{"translate": 0.06, "loss": "mse", "norm_pix_loss": true, "lr": 0.0045, "one_sided": false, "final_lr_fraction": 0.1}
Rows from block 0 of the decoder, named by matrix and row number. Rows with one number belong to one attention dimension. Each number is 500 + 25 x the weight over its row's rms, rounded and kept within 0 to 999. All counts start at 0. Numbers have three digits each. After the name is the row's rms in percent of the matrix's.
# v: attention query, key and value (stacked) (decoder.0.attn.qkv.weight, 768x256, the v third), inputs 0-127
# proj: attention output (decoder.0.attn.proj.weight, 256x256, transposed), outputs 0-127
v.5 093:511469509492496472510546531521520539470496507494499509498531454492506508502510485506464478487479493504534487500483511488515498483472495504496474533487492553487450461471470493530518429479519498508482478533565495474509510492514520504477478487497485501530490496477480499512488474477465497529529500496513475488518517496490434522499471455431448474482510483501517553476509477500531503545521
proj.5 088:521506464520474524475524530461533486518510505508504501491502535480484530501498512523549531516489506516510495510509503555468475507492516514500543520508470518495520526519499513527555514526496530505465518497523547534491471498494488486499543470502525507503516562527489478525487514494512481512532501550526504457479519482521558467496532463552533498490516549489491452540494487481484471488451
v.6 101:487515488511467515513509472499477473464473467499481477479483530523490520484490532485480506492457503505494514556476498499475513509524525529544478503469475527501454515455453501494545496450522485491524479492475520510489480472512491495476437478501511515486531513467507475468521502507516466517540489489512494463451536493523474484439480538474498486515479511526491537488501542524469476506547
proj.6 100:502507541531521465524467446517484488475514511532506472534494491492470494485483469494482477498502503476441549467481489480530486524484536451467497513503491421529500519502527487480483495486437465502488507531489467512532478517494521520505484510455550511480496477487505535521497493485511505516525464491502519532482530514452510519502506514524487553468504491486452481515514470516495520522536
v.7 097:484502505497478498458492496525489436528493479533532513509458474497526522543519452493490539533542490486496509524459503542503525508496487475548463472450501518487488529530565514459484489499461504494500472516515530497516452456521510513491523520501507521460505498518513515474473460497439487502459457482430499532512521485518478498506533528488509430481499487505507487494492474528462492524505
proj.7 103:482497508539489536482515522507474493559532466454484507490499488522524522530505477506525496500502538492484531507497497511507492463509500490491456471510493534491523520508505499451482471530559458490568512503492534530521464467459481509492472459497525500470490503493514474500571488464491528486507490464505490502497512462495507512487506484471494509491496483501516498540508485495480487474497
v.8 100:500496526487503492510465464480482557536515500509532459504450489476503552520492509510471481497504507536508506493505521544533513499500496506486486527488491523530532484528480501514501554494464475480520480489508484535487506496504498508475465496464512480507470451543520511511501552494544502459512518527465431509464548483527508469516528474515486477462515453471483470468495521479489507466490
proj.8 115:496504526513495541493487499496512490494570517493476502484470502480495560464493517497515519475495527475530475547511473487493510496490476535509503507548489518512518564563502496524493503496517524518507515509492559467508480477515496492479512526496495526461516501507537499489534500504480529507492561518500463494481495477530517514528484498505527506466470505513517520556483533519510490511459
v.9 084:483521479507492467486467489491511467498511515510488499484457535547464477487526496487517545504498472519470523466526447499443534469479485525473557509475465474485506497485518481473451531487483452516463483492541470511482516458483467501527510499525501536500541546530529559505457485465495518527485463486485517560493495486516492525459502504540531507453501480495479512467519545487539490510462
proj.9 084:497478475504551533505492523500505493497530460487491510484494489539499503489498490449487496487519499455528467530481551524451482477501477462517474463461522509436513470480545519515495479502531498479532505519508500470528495496432533499545484515518498491521486493411488505517506546528492538491505506479528509512484517471482510504492515501539522521489505510489504505503513496507468503483483
v.10 085:514487511522502510509440541485441486565524500534572497469466502496446531516512472458490510527506475478492514502528490503460473499517517488472482496492522542531505469543460462514519476509479468500510518483456528487502512474509531488520510509523498496447471470573496539511536513491474470479469476503446486499508507505486524495533532464523517492536534493493477543494454525526469495466479
proj.10 091:479506547513475512481481459488496512520512539485501515492471535476449479479477477479521519507567525475470538513482487505532532486517524462509460493484491556470538478512520469488456477500509510511552500502462459540490486483498502503514488538477492458492508508513458481468520509498486520501494508491507508489463497504459491500498453498502510491458530500495501536551488543503489502532494
v.11 101:476515489507529491505491532492553490559495514479483483494504525511547521535523508488529490504469471507516526500479489480479489525455449530514514495524480474475497481468492485498521522442509498496520515527439497562495521475503551505494492479488508542525556513487502473429491455515498524474483544554494487522518507500522505525494494496483530533486520472486505530456503539521476531490506
proj.11 108:500502460509500524533511479493467463506505472517500458520502518521508478508532518500502465483540519525522494519520541483480511511469531501463524526514510477477493573500492501533482491480539500486496487510549490491503522478481475507566534514542531490570465498513480572531502505531474506491498490493492511509476524503469539492486549520471491539517506483486487473511533481518474525480485
v.12 098:511508494505522546512499485502496526539528485533489499475462463468480501497537496502511508449507482447484472539494506473532502485471526522479503515517513535500539489545506530481487461571527506511514494504488451537518481526498466518480500500481466511471482477490472490478497517536478482505503480490494533464491505515481515504541478492481529495514520509507515499555527517516445476515475
proj.12 100:508485482466463498486476481553504503483432495478487486553474500492508510545496515535509469506490457521473524512513518470542484480488541470508522491531517503508507513463488513446512517520461447492547449495491509477509508504533537485471457524512500504508521519486565512526465481493529470496472486488512484493501494472499506533495485459476499473463515465509495477451476497577535512527522
v.13 108:489492488543470476532470502492492478482491500461504462493498525509529489571505473501533492508496497483540508475479516511475496512529473482553477523471471529525466482534524451503532451477471488487510462542481529476462477509540516490529461519488559481469481522515504497521482500523511493489469525457478450526478519518499502551538529517515474506455473482499513541484493490469529494511495
proj.13 102:489511516513497510466538538455491476530502492482472495467470487454486446454517419484509484461517498495456500516517528479524521506530477437515459503484485526496513532526484527526506458541477497480483546472495521509478445506495490493520483514500486505493459477491512483477568557507477501498477496511490509490449507492486513509467488482526481520542484512521488516542497458547453508512460
v.14 100:516502503529501474518501506499512443539516525478472517503535516521507496560492496529507511463494514523528524528479510544504457494513491538518517481530451493497542474538488487489524452516452522497536484452522472504488499496525497542527533504524523492506520493528480464550478512519537477479497521449500468515505492507449502528506524515524496470520500507536511527493519505525500520534563
proj.14 109:504514510497463543489529495547500452529527508522509481548507467488495504541487485505501497516484512516465510510491539527527507491505522465531502535532509529529513519528535489487484511562505503508484469517500481495513488509517477506550505504490468480488500509515517475480537524515471525542498454518490564531492466493536494562522532520497522560551504480515525528521499509534489511517474
v.15 086:506499510540521467504494457523457448495499500502482528504488521529515536517513508459515487468529497497453544473544498536514527536504547475499481482478491528493477468480497513496498522513493536531495496455506491470523493501479481495484485499500500541467489479488478498545543495464486493507486453510487526473533520500510545452514521553521479517536487524490523552531466450482506467494460
proj.15 087:461503447513532489503485500517492492457504455475506483523475510495500473472483499463491490504518470464515515498529472534487479470509514484500492500493556504453444473551508469448490473533500520438544532503497476474524468462498519509479495505498497523478491486510487453496479486491500498502498489499498525526475468474467512483495482490435510483454476496490518533514536543515527493483498
v.16 111:491486479522460544528486528523488492501509501474487488518541480569464506479491503476450516510487479520518512453496519492524500475531470533491485492480490498486517442499522528539528547510526466496474515510541545503479464477513513467512526477498533459477550482492501532474553454468492490497495507512514500485521518499489500555464510541514518493455492502497498507500477517482533514472515
proj.16 121:494514476526520518505529480510467530512535492482533517518491481470465502510492501510521503550534538459485543498491506531474513530540478502454517530497492478501524490549486536444501508520486487502491517501430516526458475511499498505506539499497465502490485493497519476485510505525518549478473477514501523433473487508512490475510553516511452556496474500489500494555483486476474504509460
v.17 088:536492455513485495502497505506467480461489488492511522471509468527525481509524520533487497506529508497469479524473516517501492507494510491511500483531492498499495512491504503513501523475504502484488477495453529523501482523481510495497447520504491527493524502450570535492488503533481515514503512492497524467480494486524457464490510519454488465501529501512510441511451474502508530433473
proj.17 101:498498535472504531512449505466482516539482491482525519509482507525499510493488520525513514512478508475517529451510472454536539525543481587479509495514518470539509490481481504518489527514472477517470503498486469526470553511469520491472481468516510520507496508495483534532506507470551521463502530456515495508532530531511509515462431479494455480560504480525490519451468500487511513494546
v.18 100:504507501491480466491499522532488509525514506468508500505525481503504481447504515502513477489458516491490461538475511492522537506515479500508467538524482532524501501493464545529480491496519500499480502491496490553489519493481494528443456478519478476524549529487518509491527485533476510473528507468532496471491494515514450515491489522502499490439510509510525491531512516530454514550545
proj.18 105:504483530481500489502466532533505522526459511522494520510486480515509521507474493528505481473439500528480515448522510525523461519511465530500516479502502443574514517474505528497496520486468470528448474507501501502523510517546490461477468515488498509495519513470511524517484494467518482496527496502500540521518504521494528505551476511531478514495515532526486468451505460543510494524486
v.19 094:492528493505471491503502482525512472480492476516549534498535513502535520493491540467525452477521487530486522491462480538477531477503473504507517488481521526495494462489520515472505488468470478497496497482480510518502533470543478462515497450488500480517540457543528547510519486443468500522524482464490472554539482515541500485511488521489521533519478485483508497467507534504505476484493
proj.19 096:486510494481510492515528543489474485563524502460488487496501504492510518478514462535497528496507526507495522504468495545491462482476521478476518535468498508484485478513522492497504480492532482504520493522525507470515449515463534503503488490483487467525483502492468500472525474461486512487474498525507522442487511477496509518490507483571574482443508501470488482481511471520461476433514
v.20 119:496488516489502506476499475515489508511501485589503479484484541464510536477532495508496498489471487533523505545468504489469532554488549510516478527509556518490548553490503506504497552501517475515464531500489506495519527556502451481469485519510492475451483510484521510489548520481522512528513474504535517489484524478511484488517476557502506494491492504516517511534526528473458498554504
proj.20 118:511495494510520477495477546520534525494518492501474509499497513495528500497485481459502502513499515494554498470513472522508480470476520516472493492503526490508465469533504514493534538514494492495550516489536515501551455490532492487466468463505490512475483516472516512535477480458498499512483532486541494522492485454484520527520482466547512468437495522435449515501492468491523506528500
v.21 111:516493506464527518497513493555551475503485507492492481489473524486531475502448496465469539508470496549519478474486486493520452512483527514561528496471488492486469526503548471487509525454545458489494476548551472491451513506482485478475478493509530522479566489490498499541510448480496467529515498475525517517495492509495527529485549519458534485466488474473504509500522492533537497469528
proj.21 115:491517499496518499520487484452522515518515490515526513477489500495511545515498493501504517497494504510493538492526493479477478544461510510463519496492447496522523512455470501470506501530499496516528502476476492512502488471465503479500495467572512494530515504505445506536513522536493521511529507488492492496535554554492521473452508489482499479530534512474469498491478491484499529461477
v.22 090:479527500532496497502490474511528503503483494521510507504492508500478527545499474502544549522470469461473543489554474454524466484457552521500517511485505498497499501446532522502526452497528493495528489526488506488499495475474450511519487479525561516487530496514460525478489475488478522493465490479460448463483492477470498458543467538506507501488488488505501484469493496509529514490451
proj.22 100:467534499487501524528485451521478518486514521509523505510499517516515501513521490479491467488501498500493536471505509473504514501487507475478485476514497551514533526496475501422469547514500496481501517492475518521477514493496465482482470467537502531477508501483506458544494472497463514493511492446521471498499506533473480445503521492460450538494508475466443527502520511490518524519459
v.23 086:482554477504452510515513472460545498533508498471492474460499449486507516525566513508506517518506487509556455500500478543527528489534518505487490540538491474527513489454476479517485532442522494500507484487502533486485535501522490489449511476492486472473443500473536473550524520492516504508523498477473538522523497508537466502501521508485428532482537527476520483520502483508553487494502
proj.23 094:498500520494523521468484522485519493511515537482485524452537475477485518496482492485482515509492497504491544447456475522472466466505488503478510469472455453472547544461543517534502468477522533519485504537466471517523510522455522504490524507511502475527510511543456486484473504477529476522522509547513516450509543521523512491509481549536503513480494490499473440533481495502481473478529
v.24 093:489484460498574543483487476484469530474532490509517498562499532496497499455479509485423515462474505484501521499554460453526467525559537496541501535456529484472495484480503468528516528491493457492512529526476504524502504509481464505480492460477509524530483512505520535494504471499489449488488524525552502480504455484530496484500491512513528542469470460490487518546470515474487524506531
proj.24 095:526522481478494492499486497505502541470550465523489499481488496523524539498495532508516522466488478505524469531526521528467458491504511500483513544510511514526499520490538503540508506471440498499510501530533512463506521509543533499538529474527501508536476556477545561516512497491528540496513482481526487502507519533527501522504497493510523510464524521458498553482469501536522497474543
v.25 083:485540463486547490489522497526491463512518493526532483546493512485529485526537521546487477480497495501525463496515486509472496516475514482528524489493531521513428507527516479493485473471494471523475463556491507520501514515499480471510488468474526465520484506490496503490473536518532509498529503522510472476513505502484495460528459469499439464543496472509481555513514477476550484537506
proj.25 079:488508483486494505502492520453463506508558554486516500500523519508521554479525490511493463498449514519459492508493499495488493481467518506502538537491468530485539537497443478463499487502486526481500519504530460482563503505496491517489458460514489493505524538554502474501483517452513532475502462480501507481501534559534512485507486477476524530473514501484497510518499501488497494493449
v.26 103:494492490506502460499485520470502505475490501467500473508563481525497492495469520515480489491464456525525497523488509449499452485529492525494521487547489529507528487473481500520526546512499478461516529467523498512489530505437497519518518492500526500489522460479517477475528483519528511526467468515486525525479493484511456503483507515489463433476529503499506464492526501448551508485548
proj.26 153:492489476515492485511486447489469500487508520478468477482478471486459483471485482449466504482506494492498458498501461494448530525465494499522483477464491477473477494510494515488483485494462507500475475501457489474475502462491469479487490482471480495464461466468449471489500507536474494483485501463482483482499456531480483455487479499504467527440444478463458487501451503446470480504461
v.27 085:510503503506488505497457535493501505493541530488532544501510522491482475529495495509533526541521447497501540510519489547508513531505490512492498460489474491488507522529546561465524507484464455507465489517516527518479513449532519492540517524521493481518472512530532534481514480490461545497485513498494496549512500475510509525482550530526506475478495473482511488466524479529503510492532
proj.27 096:480503513474499494495501498493523515550479467471522503454452513495503515480494473488462496463525522515494517501490502455500516502522462497461462445508465520476489493478506505497538509483483453483512483485455521504469505483479470466508475466499497496486537471470446490491543475491460448466517519515511481510471491517493464507465509489514524495488512496482462470516475479515429509471444
v.28 097:513461502490476538486485496526493462521483538532479534520536503514448550490510476489450538463498516488455512481496472460479497529506505508489511459488479475499486498510500493513508510514526489499480511512470547534479472508492544516546503437528517536473481493472485519514497468524545495520542484516519521493483480469450481473483480495506533492526499447498482534494472517508507485477491
proj.28 107:495503528486533480504530450501480512495518530532511509523514490485487511511513503497459498539509484472486519506504506496512519556487477471526470506501515500507527523505480514539456539525467508495472528507497467501516499517479502514521478504465494509532540446464457496530516528481510503517535505517487527509522480510477481542512526514511477543501517499515520475479489503475492525555521
v.29 088:498500495479501527511502509531524465503493516499490512482450520503472506514505470451484540500487493493462516473443505496493490560468485510498501465520543494522518512546487533496527522540520530491491491538493542520483492460512485504490504509474507499453529480511504529503548494524491492470502483526483468465496501504469514551548464525473454501516505549550520513550487536481452524481520
proj.29 090:518490496524504498456481449488523499519492505461509482496486488485472534481432544502529515496497474492480502525489490509501494495514513541530540469502472529510492474513481530497530527518466469469494464504485479478450540475524517565504497500505456498494531509509469503488503516553467527512488513506484523490498546547539463509483531483475498523524507501491485455502509524508504509471479
v.30 084:488484459484506506522479520535481480494472497458484510493524507521468427466503522528468537511477498509503504481515527520526451512473470534474514469484492454474550519483470518496515491486516488483507515499481544500506506522522535445496518462490491511525498493491452528537484474518497500499512519543527549529502494495519495523490524486474496476516472478507493515475483546481560537500445
proj.30 099:494507530492523497509485490460516518509484487508512540466536528482515494487517519489508490508476528481503567471463523469483513525528513542498469486520534456483471514484492487515530482504479499493468510493513499523494530523451468483492535460532492488518491489511441493521488503505510520507492482476495508504459498547499523498494507509466459490525504549520533459449509461478475505497521
v.31 096:478471513558455511494491518520498488557536490540471461502464521522522515501539457495494530532502529531516506455465511502478502497509449521532474483500474445487478511522447497508480471483506458487509536498522533474512500476509525459481489505502482485489515491505507479539434486501544497510506497490476501549514522475516496480476531477468525478465524459546497524499500496469509454495504
proj.31 091:480512532503533537525502494483489474514539470476507536493522499480500532507475494474498489500539515482505469460532513533496553500486499498474456478492498490465569526484506491491480448516536462509517497503486443509514486496444536513532524555508479501487492462457461465485501514508474553448518500507482494497500527467453505501541476497503506510506505495467475502514531504495488503491506
v.32 112:532476461475542511490460498512495522493488486505478507508456511501454487489514480511533525480510478433438503521517514462513480497499493479461534511481522476482562547517507489469473444521529504473484492555463470522509495528484471515504466497472495540501518547454492511493540505568466490479491458487551529494515484510463495470525495481528544521478515490493485529513503544489479518506472
proj.32 113:509467477491513457495489483514506510474465544514512489468494526506520464486533506480495486484498431483483523528481496488513495506506484484523434457480496531507443481441456448476491491460462494484470490488523467482480524487532489543523470539481530478491523467467504518487478520512514509526491523479466478481505522502467491500481505484503459476535507503501517507492470472516495528551504
v.33 087:491521527474489530524533468484522545510481482472510464544501507480469534471526541525462524483520523519496500461497459511524490494487463535494503486486517493504466468491479489539485541480528478514518476529477464517548507453523507502478547517498521491480545505521508525489491486460508472463522483539467507485501505506509506500457487529490522525496475458493497453484422513528534468477504
proj.33 101:485511516479533487497500486511487485507503518474511523506521496483488551510481490510536533558442534473466549483474511523493460466500539497492492529529484466511500454501484485431481517508554493498521513500494512507534454545450513495488483483488480509484514521494516456482446473485489531475466474491511474461532494469520491484539511497487481466481481509500529462496515507504521516481531
v.34 099:509497490478525516523505517535477535494456502526501478539485547565480552448508496435459486457514479546516543492496486469511503487495457509511482453543507504511487468502479536524518504504489485491507515523490519473496494512477522528566545490477472483493478516505482521550531483517476501503496515531469525511506512495493524493531513522528500507476475522488491498527461507475509468466480
proj.34 101:505469499529528483496484455440507533466483489496483462512463521459475491486475509479491527512553494505508487527532464521498487514494469480496502519484492478483493495511528489468483461477489529492499503471505463507480487472476493484523497523540448504492499490474494541466488504486514533482520486528514493497493444519458558501481517508486493551469507521500495470516504470500440519474488
v.35 102:497496481482509537527547474491511509475457504514440497528544493528524489498504520471513454475511504507477446508482482502531522499507512507487498490547526519499532484454486468493497500507494473482523499530533475516486521476496498465458477502475448491492521470495511482547548480512493496528547538489522523488509467481537491475487485485421484516507488518466498496480500520535496495484509
proj.35 090:454532445518492452502492539480539499496496480476467471575511503474501494469425475486495537451495462524471487469506487437474481525480518506485569464462523473470523483487507481488492488466463504491521501503515535492510499506456481494456528502495504497475492514517503503488499511532480487508468494502488488474496520510495471481492547511490510510483507502539466508476491494497478453478457
v.36 102:494496478523459478521527480459457539518524560495498534476504531458463510491547457478499463496514545482450474511494493505471498514520517458477487516517492500519489526512486527480484493529466562484515497475490506511527549494534457516485511527469494483494490474513511469479518525496523531488517500471468506451467505511517479472500507478434507476529544513508512489508539510499470535545522
proj.36 118:516503497499460509464471538536512488486512467506483486492528482521501460500491519458522443456526467516466490452486506480504483475521492505527471485498533484517522502475506513548500511501490487500443518503503501499517536528513505491503541558497500496484511504492543483493505528494501472518502515546483488532534493495484508517575486505497515484541504497528492490502520517528512490531523
v.37 105:496529512481495536496495494518467554487529543507535469549502496513512477504500460478506485460484524497535479550506521494512475479492490511522462530493516461479514521515530504536542484492539524531469499497502517539448522507500487459519472492521483514493542509496496514515506471485514473516483505514493505516473488513510482503485515513491461517507468511468523509545517560456501487533493
proj.37 093:502520501483500487528486467474477539459514470501502502501469520497463490464481517508510522490533532504500494500542509489477490493496483505449523508482530499513548505501484503514507505509444428507470494507527495507496479454516540515497489502509509517531544484500530520532491477513501481469509501506487513497542504524514550493510475471501527519442534474499499503478502536500539480511488
v.38 096:498488498499497501483505553486526482520493502477548495464519534505509468520453507528494473493484459523494519502489492483514484507504488529505528501456474484458499455571517493510480477494508487478515511492515521506471520520486462529507519520488493466511474465502501439486484500505483488510491470454499489486455482489534489533488496507498513494511511489451516488516556517538467506533571
proj.38 094:520498501499490521496565491524513459503520517507510477522512481485514476530536436494542497496513483511442478488529493492512521530444491480533463492512508500504483471496468466478508516521495519497491464476493478470521527522488463491506517505501482509491480469537501492443490516534524492501518494513489505499524452484509451470523553502535503525527507505527467524512504479500450468536462
v.39 085:517481478495523544512490516510506519447497473487517553463545508537455514478485510495499509479478504527476539505489455448508519462477548483439458501473503532477538502476498518534504496530498538506479517534452496493548510473472484546530535459439501454512492494469490503484530535563495506485512460469535518462511509475473488468547529511508514517538503483455484518497458506524542473527541
proj.39 093:495447446519505488537470483487464520489496498535492484501480529489507456524502487478499533490518491460511489476478465479538533538491486529499488494472486480480446457519496500443477529499514485472511522491498485474464516497518449491497493474458511500496480505491534525518513528481490516522509510484457525499517481507482523472497498509468484486496484508451480580481479499463501528528509
v.40 090:512468477481539479475467496514537517471533505499491531521540480507517469535482520540523514482474479526481506479487474499522494467515503524526505532511469506488496497444491530538473455520555454492487507480532514531485524532512497538470462473480493515514522513479514486534542498501503487505498532503490522515476500494539505512514528472508490487508506489481466515498513520506507540444525
proj.40 086:476532528475507536552482470519474515538499528495482551510547516479504499479504490513449480490504498499461502513495502474500477500509488497514534479471464474510480533462520498485505496519517460485522510519498524519499540479523477519497463501512503530518546471493481470543486554489504508464521471462464527524535535508478513467527485511435498500541534495494481500458490538495535495529505
v.41 089:476511541498483497523445532530553560488471489481539489512502492518511510454528530479465531527458488493484501470525494492491488501505480467489525468484531541502534487481470477518499458491526474507523494484505498529548466445527534514502505499525493471505438520506461505534535462481495509520535520496475465514452489494490519513476531495486492522475482464491471512502503472525533530465490
proj.41 084:473483503533511535542516503490575513507499552541521521502520566509493508501476496500512523496520534531484483505464445510487479525481551551481549519508475508493494535500499506506500500505571533511491538514509562528481487468525463471523533534533491493484501496521482490510472525499511484503488503548541447488485504533514482481553453552494465493549496507494448502543524501501491535514493
v.42 111:500489503535516486493499466502488522463520506547514485494523476524484491494498499509496459465476510533513490528479528527477506498542557494495506457472511497504537529502518501535501534473519467496510503464508506471518519527477466444511471440506463503508517520504516511435504465485522495548449498554517448504536495488549494512517514506500502497506448518484510448540542553558470510489515
proj.42 092:509511466501477500514461527512494534476549472505467493533500510494497482485514516517476495533517520504486475509510519538492443482504504519475483529455510461491519468507550512499525484483482467467510500524489505504533477450545542481472500459533519484521506511527511486550515475466517488491517496477511504503489494480488493517569508445530552513430532459462488503519487492469503494517485
v.43 092:519506504506478473518494517503485495510542485485450516487517513492495505489517507496552458496510435487542517494501507493511482494519505511537440486549469539517478488515496470537483496529466493521474501474528492503506484494496524518514475466498512499534464551496493449481495532508495523499535540534508553458552534509536490508541488471508508530486506509496512505483509480463532514524508
proj.43 093:481499458516514527512502481477491488503552545531513507461518530486453474502528506516452472475500492518518500474513509472530547512495446467492486499495514464482494557468528525500528466487492499502465513492505466523487487508492515539484515497523501515512512461537498511494499510485510501510552503467477485450515511514474505431511492525489458516550476463521479501529487511523532492524479
v.44 095:495507509494505486504510457516510493475505477513500506446486496493458533466476508527528529503536523448486498495491479507531515492463534477513486460524529500523493519453529466517474543534494544495504527501470477470522509520507480541505515507521505473489426500496496497523482511504444521531495487507504463489510504505488487530487477519529497524571531539510465479516492506502498464537559
proj.44 097:504478490528539465494533551486546495502465528472503533500538525507525473482523519485468494498457450479496507519498466566502471479556493502514502492428497528500452456499522545480528473542528514503482521522516489528485522478504487478508485462481500501476476509509537462455533527489515505507535499521497530514513494520528461515499528499505502450522501546514531470473490460497482472478524
v.45 107:483517524507489518502497514505532462572515534499541492529524503499520539554535495492469448494477519468542444506511513514502469528489479465452506534468551517506424484484500487533514454467456534503520514523466500506499495522565481503493479501533481496509519532512464494512481503513560500518507522479483497497471493473488470537495502465498477483494494542464532489510509470500532470550502
proj.45 098:468506471496488508463541533497460497515528447452463540500492497467514491500493507485539484460528493494443496487527483488474494454544508481564507479486528521477505493484460502504502477537526516494481548465537460483506510495502471487483540506509468514491520479527524446470504483540499506503476478510515500489507479490518500476520491491455515529503519500560545475487524545514487497513450
v.46 094:485516480491520488465497534478503488453486490480539489519472508456569492445477522499517511508483452489502530489506481521528526510513533540524489464548533475497495504477483489480535535467515472496463515512550523444498478488466510509526464493517490477496484489486488456483476490494466461521450530531507532518527541506489474494501488528447518532494489510514495472517553494479484496492525
proj.46 108:483499512502522530517502487488542504517489464489510498496467506517515497501500506503514540485498486500526465551532489495496498526475521494490490490509476510516467518576496524503509505499534453518518541477496513506527466491488525465476450470518498511449516494515521502500503483477454499514483524488514519524505479464465528527493485515511489476477500510463461553529514481447458482482444
v.47 103:498517467496496447487544511456488541484479491522524491477493507495518493496499544463494509509440509513526493480532483492487466509511491547473487499521522499488502499511425478540439556508535459494468487493548520505483503503458494475502524504499463488494470477504517504498527504489489513470477519545539512480495493480485472491542512506531491533485513468490475537503516488444487493496498
proj.47 107:484476484503487486463456480512534497436499508505485480497474525483486495480504519463500488477519510528486471500474489474483516508495481498497483510468457517469493457513507483508545482465469533485506516495459511473511513470519483469493515517509511497453524515470516511493432490550511485518485514520526488461506479489481529471529500488522514552427524486452473508569502515457490491521462
v.48 099:522497477514487459488511528488502474529507503505536490528525477527499527498441512508502480499524502545528499531475435520484495529542514509541435506501511569487473496545471500520496491496465515498498490473518528502522515467508526478512508515500528465514485526526503505518505539509520470536525514491526500504473521517502468465500544468534505479437498490533511464474494521526503502512535
proj.48 100:496488509503491537500496469438464484546508513513453517488484492468499494499500474495505464494531516499517481485486562533513514494491435468518497524544506468494537524544522501473498525474509533525492490445480510490496456531501464434491505479520470528504478515481493508478516511486500491481511491494539468479430414492510526492526521483583503527475480538490446501542493469489505509503494
v.49 096:522527454487497507513484510458521497488487465497509500493513553530530497514495525516497517541532481537501520436551502490496432491518500510463576483532498482506503454481455507471458524478539534507465478506510512516485499517492487488484538465465507508487515496512502494454477496510470479515520509496495499494489487528573504477471470538491534503483538511514467517519487487452541501515525
proj.49 093:475505460504516489541484489539489473482468513493511517503465455503475490506443466480519523495542495520495509469504453455514519530491510494523496507510485529465460486485519503455482493477505513469526523531486490500507524472498494522486475495484543530510472487487487485543460490538502515473444459497530520481503490507469492473474486523463489486531479471501520581482507562500545488523542
v.50 096:484513503533473506472488511468479516568511509501478480488512481489515509495545486529483483478529510483512507526518551531533515500481497510505483503502440463507510516535474507492478482456516498505501515484479496509504488531513511491488490512520541485505568501496487480457493498509525493513510494448505511496474513500471482538512504512562492480519518488497558498510486471508533456492498
proj.50 085:481564494529528455486511513541486497483515501519488505498525529429501488513526480501576511476488481492469489446550536491551570509505486497481490490529527505493488521484447444482472503541457502550504455469495455482498533526507499527505508499519459479499527477542508488501486484530510542527507479473469507550514504499514508470505515499489503512508499482538494512521509525516480504500458
v.51 108:504501454531520490502468481473486507501462507536515490494478490534483480477487486468462552507447443461520500481475499500498487476517507506507507502498512497504545569490577474501512524467545473500482480552483520465473504524468477468487540495489504497488548509485506504448533459501526507491450464533518506488509520512456522504541506477494500479481454482490500536509500518511516512472472
proj.51 102:495480496496500547533472459507514524514523526534531472486483490531486526521477520510514498528525499497524499519508483500496523527489490501469475528522470495520489492481449496500511530518439493489519531509453488528501494495501550552480469519508474505548494490498461532543455531490520521531515491479485497481485533501523516475486482479515465496521525489414512557488480481448508472517497
v.52 102:507497482496506509500463480512508530477500477499501511487470517513532524458497496529547538554539526475447542513486508516534503470526510531475493459539481520528515482463516513496459504503496445504459530496522470511537467490505504559474502493496491485512484487537517450473479501475477522519516493524482538495504491546548518490508503563494517503468525527494488488522507498534474493498482
proj.52 100:504466539481541561504519498533504486493508481527480482503517502486474496459485484481493497485484501515514494545495512494524480475493507513459455465452513483542539518501520531458485474479539478495539478510547553489464470491486521480503492488510523526456504491482525486532482485477481481482478580495485472511552516458420472486518475498479510477503466478512448469547510498482515503491490
v.53 099:493519516471493441480505499497488523484515535507490537478543508498511520516473477504525489511491514496481509471496507491457487513484505514540548533524475503484493498523514468484494475498506534482489527489493502467498539521497526486540497473506450504493486539460511487480461507515514526508453496442528482497503459545542449549498459499526470555517513526524510473502487516447548523551523
proj.53 103:506482488469511515502534522504518539529492538526528511506529484492482511478536512516479449498505509511500476508498488508505495485510480463575499510438520546491513508499509535547520487489490469527489492495529490470544502498513490530508469510457485484520496470504477451477505523530510484522505525497482507507528513500505481512495507481530521479502517487565484504480493487483514501484482
v.54 106:499482508508476540496526512482479484532523528511479501523475530504515512499533517510565423483564483483464463521499515558525528559465480514526471503541546518500510471519460501525480516509452520497506504535486491497480519550513511468516490508490470522495503496507507520511483472493519492499478539482499448510492503500521468498463548523498483508487551487488540544526465471474535512600496
proj.54 097:481489509465498463489498521522488502549461532477513508519485463522518508530494483532525483508478515510509499447516484506510528458521481517520522514513514554475510532521518488470522507460488491533487488488518465482544520528485499492465478499459458504461506501516510450489463467526535481516491460489514516496479466496528506529488479488535475512472513516494495528502540486540505460504478
v.55 096:503482510523471490493509515490463487506554509491505510502483504520512484540512492494491510474510507536535468503481561525482458488495500499485497541438460490505494534552500503482508469476494502515487496460505510504504523512523512489463481500457491510483509520497508551528523510484518477488494511526472511510464531480487500526491539457570469483442492484551550534513526517483518428529500
proj.55 101:518487513487464520507466528521495488493504479498490509532536493510502503554513498510502509499529506482508517457496554469485525464520510487437512555544522479486522549490510469578509508522447493525466512515452499521524519547511513483503537547509481485555493507505538521491512516504525511499523472513496530473520476529549536506530505528505486496499515488473548522479493485542509477546500
v.56 089:492538509508490470531484492477512479499507516529530511541526498492500471515502498487447539552533490565494485453493505536518465441524522526546465479510507494497496477490496505499495511448509524505519497448513502489504471535534512473458496533478483489484432510500493496525489548498508482525530545479485502485477522517507510518507536523496493482489496512492537528499532478476519491531518
proj.56 101:482508482485519499491475500463552477485515516496517539528504476449530516466472455478514489501493479498455518471510514488490543523551473501524502520441535502507520473475457461473568475524510490504475527485492500487506477512473500477448546532454453493469526510513535475464516534520521509478514463528500528531514493527568493531552485483491519527534515502492527528503525481487502501491470